Weights of a small model that answers yes/no questions on an image's attributes.
Model: 13.2M parameters, 64-pixel images, encoder arch nf_resnet, encoder norm none_scaled_ws, encoder activation mish, encoder widths [48, 96, 192, 384], fusion encoder width 192, fusion encoder layers 12, fusion encoder norm layernorm, fusion encoder activation gelu.
Training: muon at rate 0.015, 5200 steps, batches of 64.
Rows from block 8 of the fusion encoder of a small model that answers yes/no questions on an image's attributes, named by matrix and row number. Rows with one number belong to one neuron. Each number is 128 + 24 x the weight over its row's rms, rounded and kept within 0 to 255. All counts start at 0. Numbers have three digits each.
After each neuron's rows are labels from the 100 texts, of 14976, where the neuron reaches its highest value: "fires on" is the input token at the peak. Only what is clearly more common there than usual is listed. The data: aerial photos of the United States (SatlasPretrain). In brackets: how many of the 100, against the usual share in percent.
# fc1: MLP up (fusion_encoder.blocks.8.mlp.fc1.weight, 768x192), inputs 0-63
# fc2: MLP down (fusion_encoder.blocks.8.mlp.fc2.weight, 192x768, transposed), outputs 0-63

fc1.485:132136124133134139133106105057136098119124117121111063107116101133168106154115160121155091107091137113143126132128129118122126126149120120115159090127158100120088163148148102153156150123098108
fc2.485:115140183126128125122075103081147121130144152143157064136132127127105108148094114128112132150151140171135113119150129050119144157150136157132124093150101142123134142147109155103147116132112125
fires on: "road" (79 vs 24.9)

fc1.548:134164126085104111106097109119148100125131140095141155117092115137105129151149152132120134189103074108103126156172155119104121132156140092128127140150150109102130110175163104115136110127150123
fc2.548:085145160144145127108122106134151133144114146171133103130111100119130142146132149096126138131113130111154106122121134112146165150152096109135156128117106113109161167098130155128132161142113085
fires on: "road" (76 vs 24.9)

fc1.654:146132158114127141184091084160081152133140104131117128138142123140118065127129142131087123099148145089128145122141105138136118125147112124117136161128160087124118098102119157099147124145123114
fc2.654:072153104095128134137151187103109115143141154104161119079142094143084150101106107102156153144150111119117147109137161163149098160112151138155130123131156142123182135155080138131141145149156130
fires on: "crop field" (36 vs 17.4); "railway" (17 vs 7.8)

fc1.87:094127159148090115099131119142112152070145146144155136107077097100147149156120149146159108136088125111135119114094106126188140111107118106145127129141121123112131136158139102126136195106086122
fc2.87:121109133154102150152138160158128150136117122109142156183122176126120157155118100111101112134121113155124131099101115126110148136180111148160135103142110096118140098147129120132153118146087172
fires on: "parking lot" (16 vs 5.9)

fc1.681:117121117082139141150134139160109145111182160118142176119099137134133102106139113122111117121091140090153134111112156129132121120134138119176122133112146079123094162103108158121128170113151136
fc2.681:097101104135135149113172133144102170148120158134134141170120161106099124145134122095125136160104096147136122107113129153101140147111148114153122067132111125105144130119113119127132118143129111
fires on: "park" (27 vs 12.7)

fc1.745:107098170115127101107115138131122123174119101095144118114118098179132156102119119139111098155097148141153102115131141140149141083129133159146126138131123138112143134167156109159130138138130105
fc2.745:176120075111156085103133130144130155116125072147122156091143132114123149196141113108155137117155134113119128121100099143141124098142095113123144140119137105134145091133118117087124100136090130
fires on: "crop field" (74 vs 17.4)

fc1.30:154093116088103135120168126183117098088096144093152129155116150158117152175124142141130154119150150114095111124097147110136123129114131119149143174149146098130103153138113097143122181111107167
fc2.30:101119122158142098170068149130126157156133129152120110156165090109131135129099129070138110174108102148127130091140159137134125113143144147128096068099142149110167153140169095116164111144144107
fires on: "park" (26 vs 12.7); "parking lot" (13 vs 5.9)

fc1.542:135134144097144101163178146171154047120094149145125136156109142136149124145117127119136122102171135127126128143115134137132122123136138116113148124141161146115113164205165132154106099102118144
fc2.542:106135141118096134100117157159146135124152121099118121137132061171161104076137105144127165161124090144133140115129168162095101111120154099164129131124156114140137125092144086135128152141112160
fires on: "park" (27 vs 12.7)

fc1.538:099116153153114097119162120099138076137141129163161104110139145138152094137150183124179137137127110069105138127129089111121134135121132153091140098167162130185107131167099078134132134144078104
fc2.538:115163107109147146158118130104085143170132168123085108193136124115121126175165126064124097110109143124107095135133134138099126099134123100108158083158151102106121112163162106145144133106151166
fires on: "road" (71 vs 24.9)

fc1.173:145109077140127133111149147119120121096117087117119090139167124128108152123148166124119099147171149111135127122138113124103151133159097136124137117097098109093138134148131095146125127121169130
fc2.173:118139193151118097125154134151145144163136126151106165115105162130134082127117128154151136103141126103162116110117143164096121133094151159162120094141151120115100150099137107151108126145085138
fires on: "crop field" (70 vs 17.4)

fc1.83:110087089118125144108134146030116105080163115164110129064149127126131060130131104122116114093136151149108137152119101092138114120168149151117119131154127154155120151115120115132120079131111129
fc2.83:154108129103166135131145142123164137174131126124124127183179123168113126050116152127172182122166111083134138158119093136119119123091114145064119137109133158100167122121137128153132097129192132
fires on: "road" (87 vs 24.9)

fc1.679:144107132130102099139091126136126098149107096159158215112137174129127132117131123102142131184126124122152118114147158149118140105127091139154134121143147113123143128134106113128163140128116153
fc2.679:114144143197073144115117149123141164136137138122143166120129101146117115149141150127104161097154117165124157108112164113136126140151143125094080128071127134147111095088123117111109152109114098
fires on: "building" (54 vs 24.5)

fc1.273:136150127116132104110122124087108073101139120102125041123128121107153043126131143130121124191106127125137114124107123105129126127139146161091143117121166136123109121129125112160123175124124152
fc2.273:129144178135090106112089075079105113149154134129109108132168139107126176161118144108125095139132101159112117110138138057129129117141108106136128106173117100109144125114126129125133110130089128
fires on: "road" (79 vs 24.9)

fc1.271:141113110093150130118133135143121173123094170158155061123116156145121128132107155110166154065095108130109113107136138134136183143133091139154134098090117134100124113132115074142121130160127121
fc2.271:146094141102135139142134105093122066138162139119128155094107134111141160128153109135134089137099126111116166156162109105149124134206137104116123150150120114133079134138151125114122101133091107
fires on: "park" (27 vs 12.7); "parking lot" (18 vs 5.9)

fc1.275:152103129092152095144067154100138159101132165100110123149092127152142109149174122135114138132065171109060151126136077140112138132131126137121110091120155103124130163133173098117117108116145082
fc2.275:134116134128067116108219191145117134169134133144199125124167129130148156131104160137109091130112129115115092092164152110156130154097128101163140148146148141125101117126109138181142122117124141
fires on: "crop field" (44 vs 17.4)

fc1.337:125123138154093123086118117072124089104140109114108095114124137135136062141115103122129125098101103103122135132138127122127134157122135188131141129127123117123128124119124103138120153122116149
fc2.337:105160091113116111142145145159123109129133075115131073135139100134119067107142146140147175104179130148127145161143134079135155114116129130107146168135130164132141123129164136135136137127139120
fires on: "road" (91 vs 24.9)

fc1.324:100138139134161122106125143118101146094098135119142102090109137142132125102109166156098161149093144124159122143149097164151090122122123088130098151151142124135126128119168132126155119128114116
fc2.324:084110161135191144133117187133148153145173082137112136139128157149129110128125133160123157112107095128140153149131133151118120142100129137152161128097146143110100139098096123112110128105093104
fires on: "parking lot" (12 vs 5.9)

fc1.477:117111125134151130149158116084128162154143098068135218108164137137121164120129092119121138119079122083141144148166152147097139092131163194127094146127170084130124123144139123138122148106095147
fc2.477:132060074100115135097159070126119206123100137137136130098143106182164112111148101135161146183155144151113143135104092132138123142171149154171143114101118095113131165138153127145115151146076114
fires on: "crop field" (76 vs 17.4)

fc1.732:122152125136082136122125129163140124100133116116143132135099129135143056132122079149152128129079175130132144112080181159174116131157105152212123159165109103150103126107132148142121118163108138
fc2.732:156128115113140116110129174113108110167118112108140108167130162113123173151133140082134111142135080126117105161164139121077160120125148125056099084144136169144143100102119132148109134115114133
fires on: "park" (32 vs 12.7); "parking lot" (22 vs 5.9)

fc1.15:123102140115130143092131104145106089124129129163155146100123112147095148126126123148163147135125138104141138126110109113140163160106126131149155127110071104120191124147106114085139124168111129
fc2.15:114107097145142128182147092115127177153124110079111142107143152153166120156144117115110108130134150155094120121111167182077130127155141114094137171134176125108142136090131134180120144105099143
fires on: "parking lot" (13 vs 5.9)

fc1.212:137121174098122114122134148144111133082126133105100085120077092099119151153128116163128136110109164136165104102110130151130124137163143126151164146148118128085140114134160135160143144132081131
fc2.212:099127115116101103134177099117107114094156150186131141132128127125107153103148131095144103206084099140113138120169138093143113125155118134156094130167128129108108133111110121108131134153102091
fires on: "building" (56 vs 24.5)

fc1.613:155118143103116108129114152109149185155129131147169173139106113103149145154101118123115128095125127133128131107137191139123114134126165137147127158129120145089136092159137104160139133099127148
fc2.613:142177144131135146149149120156117067119140154128070094145140121120137134073129120099116144140097143104150133096174061113114125101118140133164127131131127098179138103131108158128134102115100124
fires on: "crop field" (75 vs 17.4)

fc1.304:118112111109126113131140126156144119096127133203119136154147144111143159141117144142125146169107148097138075087119138170143113113174107104145133106146161095132088088140147141162112175145082121
fc2.304:111089160143107138131127147126122133146141143092147179121135134121088139157122124065113113164124104151118126116135144136133097138136146133142172109110137109102150123115188098089173150118111149
fires on: "building" (59 vs 24.5)

fc1.463:140120151094112120143126147178151164146141160105118186114139119126135172077138167134154119133085127099097101157112111104108098152123147177163141133133116144161127157117127159099141137117099117
fc2.463:104159094098149136101174161135127142103132130092111133124088143151134127165092091175099133080161169145159157150090112149177173148112099095116112105118133109135126117149062083124113118141136133
fires on: "building" (51 vs 24.5)

fc1.434:097105152130082103139120150087124142176142091119102165166154138128130164119075110124165139142127160119090125082152176152135139136150123134152168122150128144125123126122089153118136117134107122
fc2.434:113149105123107158114180119157084119135115178147167094113104117117137138142139130160113130140169101133116112162140092103131117128144123154144116106119102096169139092147129129128121116110124127
fires on: "crop field" (77 vs 17.4)

fc1.137:115129122171144163132134151146111178131122124110168166119099122132146248138168097144096132081110105134103116127133084139111137155131132156162195112120119130118112162125122105105146112128054130
fc2.137:124080091107151086160168149146120139139128100146114160155126147146137073105104096150155105188112080124155142139108134188146142174117164153156135134149176152107119126150134080163142111152107090
fires on: "crop field" (59 vs 17.4)

fc1.622:100108141086105118125152095160084124132163095115116164142116109155148138125149166133129119102123113128158134086116165107096140132081121160202136111135118056107102138141150134101092142143111122
fc2.622:101170145143163126137122109102133175084123125132095137131115150101123114144104109137114167165113096136103129131140135168115152118170095112132144086114113143104195138142105113108121110127103121
fires on: "park" (26 vs 12.7)

fc1.404:126127127145116121120162152174134122076130092136147117139143147134161171163095168160142073162153124102136108139101137135130092134159114114102147130174121134119147122107169153154095093126109122
fc2.404:109142183133136148148105124124115121154117110149135136103101156089141164173129146137144139091131152173134155114156118111192148134118118126155146101058161135144125136157165125089110128130156129
fires on: "crop field" (70 vs 17.4)

fc1.179:178104117120119111117167142165159113158095172145147156150090136112113125154141111143128103144069172099091073118160094115120094135116145083129130113158132144137113114129127116155118163120154122
fc2.179:124188144133150135105129152196120186108101104147117147131111109155192108090133143137112126128128133114140147159118153169161111112080146131131133133094135138115135141122106111090125161118127119
fires on: "park" (27 vs 12.7); "parking lot" (12 vs 5.9)

fc1.256:150126115142069127143131087116137164129158098150133169108135141108102200144115105087130107122130115139123131097133108177103147131148130111168114135115121124115141100166133135125101158148089144
fc2.256:114112133102122140088155150165159186145109132134117115099117108112137092138133124131108148117146091172135154153108144118114135141180141145081152137133124167148140111153133107107097131121136085
fires on: "crop field" (75 vs 17.4)

fc1.569:116153140116092104094076158139168131116114154157149098120118105097163070119141127130098092124076123124155115148106116146123120091099095074124130103158164170139115132129122131133119134132101102
fc2.569:139090132141143110123178129172126128144128168119111116153148147129120127164148103105140126141134102131062149121148099079170158140117147142113125195155147097101117115095179126176127155153108116
fires on: "road" (54 vs 24.9)

fc1.138:123134110125088105091087126154122101119105123134166140140136137099145147109093137177128160126097126077144092134124160118146110169142127156127139124150156095123123099126059138127145192129098129
fc2.138:104137197114124131111161112114105114115140153108118138121117092130139130130128140064140098145104090132093127130167141165094155139133129129132113101097085122106154102150144120138152124115130153
fires on: "park" (26 vs 12.7); "railway" (17 vs 7.8)

fc1.139:123118132137131128104105130128145119145113100125156109120150151159096136165141110152157144154159112190126125119132110129106127117144131153156132128134182124143145105128144164145142119137127125
fc2.139:118161115158140150184115098118124152096156133172120152105153078113117138136111118091083154100132132135127152163111145102143098126103127106148116089097165131097123163162132095109126120092118132
fires on: "road" (78 vs 24.9)

fc1.395:126141143093103103136092169167133124099115171136063130140100139110106150143110121126136128122105139129129117114134158110122131108096142094125104104148109129153160125097146119161118162133112100
fc2.395:144110157155144165131144140098104143119113109125160139108132130109163105149149103093151107128112134127096118117137123152175115130155079112166153148146119119122103150123138091138127134156093157
fires on: "park" (26 vs 12.7)

fc1.321:128126133105135130109103140223141149130142141156175214187127109110115161110121134137107154126090116092101107093118145114127123117119116102175135131182108098129127118124181152150136140132103152
fc2.321:110128112141164167115133120115129147132120112125145124118104169132125105139164138175114149174102106121140108148157146122113107116126128117145142150105142101107113161156137134115100166131157129
fires on: "parking lot" (12 vs 5.9)

fc1.760:116128181126094136097127105120135139096104168127160159128081067142139181146116112141146108134154157108147089138137109125142135155166149092144139108131154170122128137123103158142146146127117155
fc2.760:144076120133141100141162202172110164139118150122100146160152154141158084160112111118115110115134124101154097125104109174139138138109116097156112104103140105114099138161166128115122099191122146
fires on: "park" (29 vs 12.7)