From a checkpoint of a small model that answers yes/no questions on an image's attributes.
Model: 13.2M parameters, 64-pixel images, encoder arch nf_resnet, encoder norm none_scaled_ws, encoder widths [48, 96, 192, 384], fusion encoder width 192, fusion encoder layers 12, fusion encoder norm layernorm, fusion encoder activation gelu.
Training: muon at rate 0.015, 5200 steps, batches of 64.
Data: trained on aerial photos of the United States (SatlasPretrain), 101725 training examples.
Rows from block 7 of the fusion encoder of a small model that answers yes/no questions on an image's attributes, named by matrix and row number. Rows with one number belong to one neuron. Each number is 500 + 50 x the weight over its row's rms, rounded and kept within 0 to 999. All counts start at 0. Numbers have three digits each.
After each neuron's rows are labels from the 100 texts, of 14976, where the neuron reaches its highest value: "fires on" is the input token at the peak. Only what is clearly more common there than usual is listed. The data: aerial photos of the United States (SatlasPretrain).
# fc1: MLP up (fusion_encoder.blocks.7.mlp.fc1.weight, 768x192), inputs 0-95
# fc2: MLP down (fusion_encoder.blocks.7.mlp.fc2.weight, 192x768, transposed), outputs 0-95

fc1.126:453384541542514501464485470564429489533516518431482540458478472498498457554453509539540499449525569446491530465538472506469489538632524562417520484470413543483554445401497456545540495456490454479351464474426583532466449477479561600459449520484453537531461458431462462514594554534461541533
fc2.126:426540454488459564409520555371552421524436482499500374589459526533530478503524503489553461534447433541481509498597577432552528537557562519540475556531564440506511578559499533442491501492527531508472513528552504442523495460474538558540481457584552464445480534515598498544513488503495488463
fires on: "road"

fc1.691:453506427479569428447443497605548488459474432512485517502377611505492541590593515528446529553582513447440400449498492479473538444554506516512420479550464558469525531506576515450541492490507478439421537621363441412546524444442519480514512410490438386598549468548580492476476535489544527525
fc2.691:569498529468429562516550523442453503487512529548507513471559477398536528522442382564545543472472515466434498534501412455495491572402514518473555505398561451548490512555407486447499512490495469536398446384542484480509538536527446529588487513546571600470424467543443525532441444437518550487
fires on: "parking lot"

fc1.676:518481503537385575536468352374514529532476493444469466594510534455481407483535472361496545481487453592451520530553468475397497487505477519470527546497488454481591448571472462481472508482492448407523475494498512514418450436420512580534493550448579523532561434591464488540521487503590419505
fc2.676:541529469487480465502454513459518368595587528577569517436507550475624529440512516441585523553468490575493472481536507512518581434514509431543498496480452476501535543462485525500498559469402513500437488551554514430500501465512456463537469451449445530444461436332588494521466555481481478470
fires on: "building"

fc1.79:455588549502480489506388517476464564512549526467466344540516439517451458465483611506587502506462544476477584500464497460548525470435488559408468447520460422467447472499552474537521592514491540430525499445445433511477463512499481471446514509502530528492489477526511485520532530527559473544
fc2.79:428383566419380527565416446447500485474503507483475434519420458535529471521545543462519462565409428489536433538536507540499476458516413457474490507548483490416426550507456446474491582477441556479456499484559537462488496409424442560516476464506451527551478508478524530500524497507389566470
fires on: "building"

fc1.693:518503529523652523546533435531485492540490511538517480526561430457424566529496527354530491487470510502514484579488457503478464416447529485445435502554465440602426509493466410542452479559523481447452473491462488426491475556546450498567559482478506429601488532535509473502470527645504491491
fc2.693:535577553442473492461421489480508526491503460426489418457415460468495398540485553569463464448376363486500406462456490446526542539487435604494600432572620490471408563553482483542469482471449519510530497486554552536476489518478517564431470548466602556444521501444488500465520443544472577522
fires on: "building"

fc1.289:533579581523524516468432438412465417478500461475551454535552517559405533443473444505462538480480560497495540565548528492542408410510469628488500506450469454518485592478506509476496447514445464498513507565460525549320514408467579563448519467578493559493504615569483445545579486459519524497
fc2.289:528547410485579500469473564455467431482446427532514430479509450500594437610485480461493539507510511528476539448532394492548599455569504459391509504452559450497465457557506442518458542470541545552479463458528540568555539476492425470498535465449530482435447566363505572458421539516533493531
fires on: "road"

fc1.77:406485444554486448579503458585511456442491519497612442502491547477590472541511474529464506536507447486506490463507477403536459366569415616539555505561501487455534506526510620552535487448537522493530512486506525443486426462492607521491575486510506493508449442428488466503488504500532532575
fc2.77:510566535510495593396493577450501433471508377548435458437443568409508533482459502503576521482547533454531501444485547547478556546445525535562531504456441470446486443476525428497531451521455443497485501520490457488493478521553352469624383536508509469484576446487485596505489497456513436501
fires on: "building"

fc1.637:445468525490493556471480498511440455548392617468497532598493497532476563461496535601452434512516501478479542517537493435432458461545406620543572519547536485605580472558525504497525519473509473475544509484483480549587538541461537588478451530523494385468523636532523496503479594543485524549
fc2.637:515520413493425489477461488468511463442589374524581536406504476494583581472518483495429525524488483472540522420494583592493450483451503454481438524431526487407464632484468402424549502506483477521480514483543467427449491474536581520530493512432508527561487421492469536471443472443499473440
fires on: "parking lot"

fc1.181:497507379535469513535503475470488534520578644503525526516520456486446475535446566464427504460497562429519502541386436507515480478420514565502467507508453552453524483578448523577510442389542473439470456536426536455530471516442455556525551529442510560571537479539479545500361448474533498527
fc2.181:513607498503573523548522473545519515533500433504493570524487573525557473481485567454464510465406471530555405469494457468589516446525426420518443528583497440468539564478598516447430586481389532527489497536489494513502529466453592484558539479460588464395499413436555485476512459431468535574
fires on: "building"

fc1.107:410503499484489468498486428457517521525494550443463458526517514537475419509554547502532501552459477491430490523588452486582506479465448450403471509506549481541583532561415496528507442553488449459516469526557462430445515400473438620481545506533487429454437553440525549463456588493498436605
fc2.107:530436541365480425554406471538493499448499477565553490483378518452490561530436510497458512493577494461559394497412582461529431537476522565598494458517487513490488440469654444467577487458493552490529563465504522520549514594552458420513479435445499550533493518527419504441458476520445537479
fires on: "building"

fc1.444:524514516464413496485499428518441500526503611501399511448493416516570599371539489510443494457548470477553476440505536413603552463511411490463545436473482469520517615498623444437518471433493493501473543439505504536588456465398512477522503527534480493501554527520482495468494514499485478473
fc2.444:473467497525617467511410455562481431546535429486478593517562590381479425524441485485375496414513531478492486520491424426549442572511559549590515441487586561428513455439379477544500541570514539512458589476545549481521492419533479518472529498570533492538508516387564521420486508484455500519
fires on: "building"

fc1.581:433504456416608540532565424362499593529561504378528487494504553525468487589466497504560553582439487478430522419515476521544383463532487511521490395471501569533601503434471456478472445519443526502422569581514495496543525482519507496505416519485433496528499577530489578574420448509541369512
fc2.581:551464606576490476425414539459471454525427567539466464480504399540488514448489600545494455391491570547559493536515492468602613422519467489482528529513491490507445467527517469594464500437499452477573429538466432485464457510508532505501598459520492525514553401578485523488546533467417530454
fires on: "railway"

fc1.205:516499508508434500517343459365413419538470547505501423465524523452507397538514563483504506500498535467475453500535489500539499457384493539450523485539478475501465463526501509477478485520485501496505498483459446428423459485454504532509490426497511471483538493476415479497458540524483543518
fc2.205:494501469462473490488350494438510447412506495501455375459545565496558456455502495501530520609505503498480587431522474477500556468611520518479497494425397449565442534479463506543558591537469536524536436527480516511486554535475538517477470525546502385528527584379512468540539500538455463503
fires on: "building"

fc1.669:544589557401491520483377562486420449427496618533473442480535500525609450456359540419481543447522586522472491562515467458562498502352494515505502459515454511447491547452513473521553476548538461564446487492502461500483520546473454469509619468524531542501482593547389535553392481434508512458
fc2.669:530518418477437491534505528589475471539530414620525500518478629562513443525560426506511521478495566367444503483546548395529471521598539558527517542486506502425484488418478528535483540561453486501474589602501499489387451456537506499491511501524505466469559471491588487508522516466501512570
fires on: "building"

fc1.656:442613560529496557564478354444493435544496487557417580511541476457543527547392567453488479481513542503402472436468454548521435574619518455514464519610532422525388523487444462529523477512515529519471428468483551558544524539425478518473465456502482507582542492475509498450480435488533496450
fc2.656:450555451562486534446584593402445603464494456463541506519522517416477360507464437600553532503493459536484481434506518537504506516484536529445605510472569488485457444558493520505529544488507407472519433524563458556556488443487618516550486539425523532408530558470502439528495494560478627468
fires on: "parking lot"

fc1.735:546467475522481532554528461396412492567573453535447466482472547469470548491509569371535526469445452444521437494447484529465493478368511553470504549544482505479478516417462464498447459460540520495538554486500540414570424505462548554550502492534524440520532502582526513465460533504554483461
fc2.735:501482542467427440442465480385498418426503556496504481636386472469587469495510546521479523535449452483556465536516521511564457510519457494400590481488601486565521425520568572554508494497465567484497480480533530455476553520531471484434457446490560549490466444471506514449477435473502498556
fires on: "building"

fc1.233:415377472517581422429412531469566527480473460499546472496461506479474517472515526587563433532500497493513492443516508442513534564571534395458501496559571526412530612550510523521561587512471605465577501535480517451439476415424570573417537504460472389530566542504607591448560502393448429459
fc2.233:458588564469459497556513435504484498520458572592497504559563555544511453475530476456428508447525491520494497510485515540517449532439503525533403449475435441496507497455448513549424520467522523456478470406523427497568473519509392469586525423452508549499379453588467501595404456495475591514
fires on: "building"

fc1.442:506424430494499524540480515442530574478541445421441542562496518445462481446514449506484464552522518387476467514516643583551460474446512512392445467437436552499442545540558485520547586494557462489453500523443512531505550466482537486546430608436505489507592514464484445562531555510502542498
fc2.442:581515521578634497511569515525487392500473466543474463428531480485569507463542503554508484473542516579484493437535470548444466466486545500541484500482447455446567452553423484487423448523414556493455488475450384492448428506471515480506595439477493491495486553573544579502565560532466467467
fires on: "road"

fc1.41:536458505465483556442496526579499434499488459486483491479452513487541413490485557389557527442484562554397504475508473487457435527414501444448515523515444441508489487421496536448534550485522487511597513618472519611539557508544535580446534508502540423364501569466480518451547465651528547448
fc2.41:468511380447574536525576504417552458463500435438476450522514516535510512475439425519484445584552616455517515490452545576528578485463462603485520487547627514461450506557468438552508581573423468557482479466514459527539509414559515587508501548558521516454467563551468387565487453456520425530
fires on: "road"

fc1.387:511545518494494433553483476452509580539460576446451375535451539502515432550518510443503452432570542534497526511478470463502550499429543540465538563483442512565456457483556441509489510517491420421529597488458423456517495513484450527475559529539478438444451462517549473498461418484445541526
fc2.387:487345464416578466476505613576492528509470520416440421528474439526548541542475631455531467535448490490579600476492446525488416564540418517467547501419432477553465491489463569536554485560478523444459548449414430556486545482594514444503504482473395528533534520437532518452537483472518509539
fires on: "road"

fc1.236:511418451485484487472472522422498537518545458547598419429525512513597490544501447452526491531590528463496499525506493501491441530494557511446571464530444468412504495493531407603470553480549545404519446569541468559494544452539502490461424454511489541568495547566576536510545491522481428459
fc2.236:520551562542594520500607483475517494441467548458438564468459546492435680396525504551494498476482520517526551509442548476588599491483448494499504484456532458480462458495431527405482528459524469535428569527495478506457503544508448499528364468509521481488507515484416489516458482387523566526
fires on: "parking lot"

fc1.680:556475644460490492472494545528451479551492412505419463586425590482449545506521524556532551473406375511500544485555476508549540513418519524591511528533519509460475479524480522542468530514478585474500419389511416492509442545552536548498527533538430523535544530445494424486487428503562550472
fc2.680:461542490544584510462467481590504484556479519469627574457507384480459511508520521551441428520524461486583429555490534512491448559463548414489471401511501507571452552453519513462481477459537553474553576579501512477485455486460472486506452479496445449568560390483474507480508588428454578515
fires on: "crop field"

fc1.148:438483578443469516545465348541509435498559475482456586628548404523493466514526502582446531464415537500493566539489464431528489521474487495433458415453409421461592440515521421526550480491454546446599536555481539473591437441437535540503460408530504422487472487510478467520498550491502563493
fc2.148:503413431469571505456414537383517534502548440456417384428515548457420432538514399551536473517532452475437449482536437392414510529542497590529522523434580521483423468462500557422588509519539561490487495500562529530397649452572485465440489565547505533454438569499412468458442490557493435536
fires on: "road"

fc1.476:508431526501608496572524491368458503597451511463558514584509575494482575492441543530492511482438515485506439476465481495639493572423488478539475439502468514438504573508573565533512374535485484376435561488598513418437449497503514456443609528513397472517518482574528502466539567537453569496
fc2.476:452449554419455510525452483531483495506463553618568417582484495456507426483546557482524466485530531500492553494449491433426492544459517629451581515494483470527577457544471428569468579451490519545576435589438587480473536439526600516476523496535581588529485484561602539563530430454558586472
fires on: "building"

fc1.90:421480493524564446455493463396563511537522512506484440458468494556490486482506592469471521496602489485437454514442496366490564473541506496463488496481497504517615599526527420517476446559446506416574527551453539481493492552440458579456508522469540454511484537580582358484465535445471475477
fc2.90:539577530514471517583465480548496450532513415456418530559523430524451412445556576440495458499390460522505583458472532572477479593460543478515554525488528504447556518460425526509509620467538521445580492470546517473497458516535529475530438431567567485510502493454447490517480448501579535522
fires on: "building"

fc1.412:515383499529623555544526507494553462464559473508530497492480599546469410483575528494446514515514423471525513491420496502503538571459515523592512516472405507491491568553497509487538576529523459501476491447412566465396487427447570596465406593538503442474410520511522514453521535506523455571
fc2.412:610624547555480490412446571438476482500428504548525477400471412507527619532403496598426434514454500426577437501539510527514513481499477476454502494575537575431527426558506394448491521474476518581512579543516529495528486545526458460518563516605584422494479449463520494544485418463560575460
fires on: "road"

fc1.247:529539452456469521611515423512463509499442453540580390454510481485522536468418558400491404495550475519546464519504493440458520510531494505470371501435409525489593525376448476572570531524485511490434494609550458511481528525451466493529496521509575520501538577467531571445560445489483539503
fc2.247:505508416510496515391558437467462566446489487444373524476426491551534514533461457528531544549445516483479471519490481435463500471444469635600552540578528505466461497567509485553436571496591503526503572591515444499515501402568478412545524452491465478486424420514494502459470506471475536524
fires on: "railway"

fc1.640:538442471450470496422508499585501465423486614498554517422430461505550492513550453490488561511479497506488474445525536478558431503582492482505532535554461456521602502525439493480508468503500593431580485455497448436449530477395479530508537505508551396435463532523511427578454551516485608454
fc2.640:475553443447567470479494493518533469470483479471519512442483391578452532547474527476522440485458479502451472539473485567459434492551500508528479463509498510541399479476478590402495533467448470513492484510576539494445445461549498444512401547510459556504476550608569491535437424506576488534
fires on: "building"

fc1.127:538491514513579502541546511414483461510521558499477430493491477492445531561497561403464489563486511486481515557447502563552483524426552505485523514534432378621431538493529469461445511553492463415548505400453529380472509481479470573491505505517477424463506559551456429494512438481495530519
fc2.127:513567543502485486464538462428495441517520435480502299527445430485565453462512553518463457483446450483512447462494469519444470441597406549511507433507613560467510434518480510541485555466408511576423572513512491460482493511411550516505512460473601565473507542476517493603450452480535515482
fires on: "building"

fc1.437:540501602476417536511524436489461434518493544441474552512422446528475452503582484364510456473593501461518478537481446583431507509417509511466467504526462532510520552547489474574454490444522482514518438473514540437428532554497487570476535453502502504526543523502471430520430490448431531581
fc2.437:541495534488533404469497520431525483511492425496462397475506528501575603539558459469510570463488421475499528443446528447488510495550410454504544494521431411502515453470481533525514691510507451502416534484486509499598399490554441459551509463454610556523444478455547475455487515505606444551
fires on: "building"

fc1.471:572524515520552544561489447508584339413484476486497397518416390559520483596600560417484542526566546514535477497434469474544441392502527551488456498519514491601516524505523514417466500520464466454574572484526518524512615478397473444427604478513515482445469518503534556505485489512501564579
fc2.471:478465539494502446511495602524511620503523476517386503474467506412512481488475454550512466605514578376572503462468503530486559502515406399375560446547518527438539413521510489513546596485571448492432446518481458456506516525594481462552462474474497425477574494556505565526515474404509521498
fires on: "building"

fc1.369:500503460384613475405563442474457453512466519612513513611506509492409537566449532453476426482546542549489492527427442548503604426423571449471485568551453494530520511552482430426457522524451464479591490333487568482513434471486490442497452522525541420608483607474474475510531525460496503531
fc2.369:475513578496500484445494520439512566539563538424526483467494337461532458475476501495532552490492511592537474501558366508438416544550486525510518437497587475501399532523420474582506452488549555601500525539486482511562526544504552455463469461551540497434490502422543513538479477584550459441
fires on: "parking lot"

fc1.112:539477590497615431597533469518535488606532549491575535538520419538447491527519533475520441518551569495463476561546457497551457543521461467458482396489550435484566613498505462516436548559491529534467563486455568482463515505452474505465550415506437413464500476447549429532505475507457539505
fc2.112:481522497519458534446503518501498536393503409437504453503556496445538493465437468550499521481424437493567484395455491549543448529516619538516545452536529575566413423461510492445457558372476507476440476506514463527520409533508450583519472513496466501522523544537461524547528417479575443456
fires on: "park"; "parking lot"

fc1.692:520447483505543454515522384484472388441476416562561466463484528480522479437582549473542521529441508512492615509508458563551515459486513643378559501485506466528588518511465445554471469522479467479502505466585508601504414434503522514475477468527511417524473545551602490495530505416496509566
fc2.692:534558494566564469531399546527511445416494543515457401494428485505505419459400331524550507473567537509525591488531559531470499502518494476464445508458547580529519564482489403398506460487549506444506547510487408459493459553465426558487521513517408441588521517392600444487420522496511456523
fires on: "road"

fc1.249:534415510559589564480542483550478396462384416443537547573490450480546522562493512464521567531512501458436472371439529477533564440530511529414500508509493581552437462527609464505540529457466488469495533440495535458545490449391452475494451509553440542435542507540470514379542523464495500522
fc2.249:529520578454448511554444544502553530526552443545425512500451506508488559461530481548527401494393500514510575544584467596456521509508458555419496478462510419479570579448484478420499465514544541457452492511468485480398535530553563444479509513566561480473444503496522576577381483620488491459
fires on: "building"; "road"

fc1.555:516551486471562519486452495373457473524514511536568470471530484492438536568540569401501490464505495466469488470401486509493475487439505459581498555498507456564455622536456486534497539537462485511496535415519516385491452469450590451502484491509510399451491542527478500469520438460420559460
fc2.555:521495481536479446525441473500534543510497545464491450351452433438622513524492557561499460574474541502537437451499459442598489494498509512520514544536472385407459442556488528521521659562443523421426557555477610549514525493506525452459484491494600500481541448470533553519514418505594512586
fires on: "park"; "parking lot"

fc1.655:508446531555512481538445495506448513572438512466471634470433490505546556509517484577587500539477426527582493596540496577505467469516463494468513479534532487448554506462422571498504481429498525505470358453561420464523509538488609536540562461506549581477413445468500493558538518524496467542
fc2.655:464412373476592454539459579556514518451460466453573467434417534500456638616514520530527505537507416422527464423473589489565474487492598398598464466523485420502586577526505492510603438488646488446527495498527521496444554485520432459536456570496516492559525478520530545503583488475432551493
fires on: "crop field"

fc1.475:405515503410483440505518358472491432498491446576532467428472511484470538586461436521560487521529406448553443477425512485573561645457504504521485522425433554504467474482557507465407601511559526378467601545480524502472594531529517511514478573399476464411583441545539458521452487443499489474
fc2.475:541487433616631490535435565498596568479461501496498467483524510532514480602558512657458471560496620515542498544459518481456526504566439460383540440516543457537529516569456493507594468481477538577524438506516474521499489454468559454481471431557478495537448528563548442528539430517524486538
fires on: "parking lot"

fc1.217:525453510449551434483476507424559475570497462554524483601510478439438614439522519550602477583504483610466573430500572552518477572557538468541467431551517459503538542463452475524568498619366480501449397462573528447486401446567524479471548494468525426611528571493510453561615526458489535487
fc2.217:440466565472474457450476463528531489501507488486436572512557440431518437456572497537539469511417584557436403517493506551432494454366412538557574540526464419420476451530524488469467452540510531437468459514525524430494506546503577578462435562472556464458533483546551512469455475463584499508
fires on: "park"; "parking lot"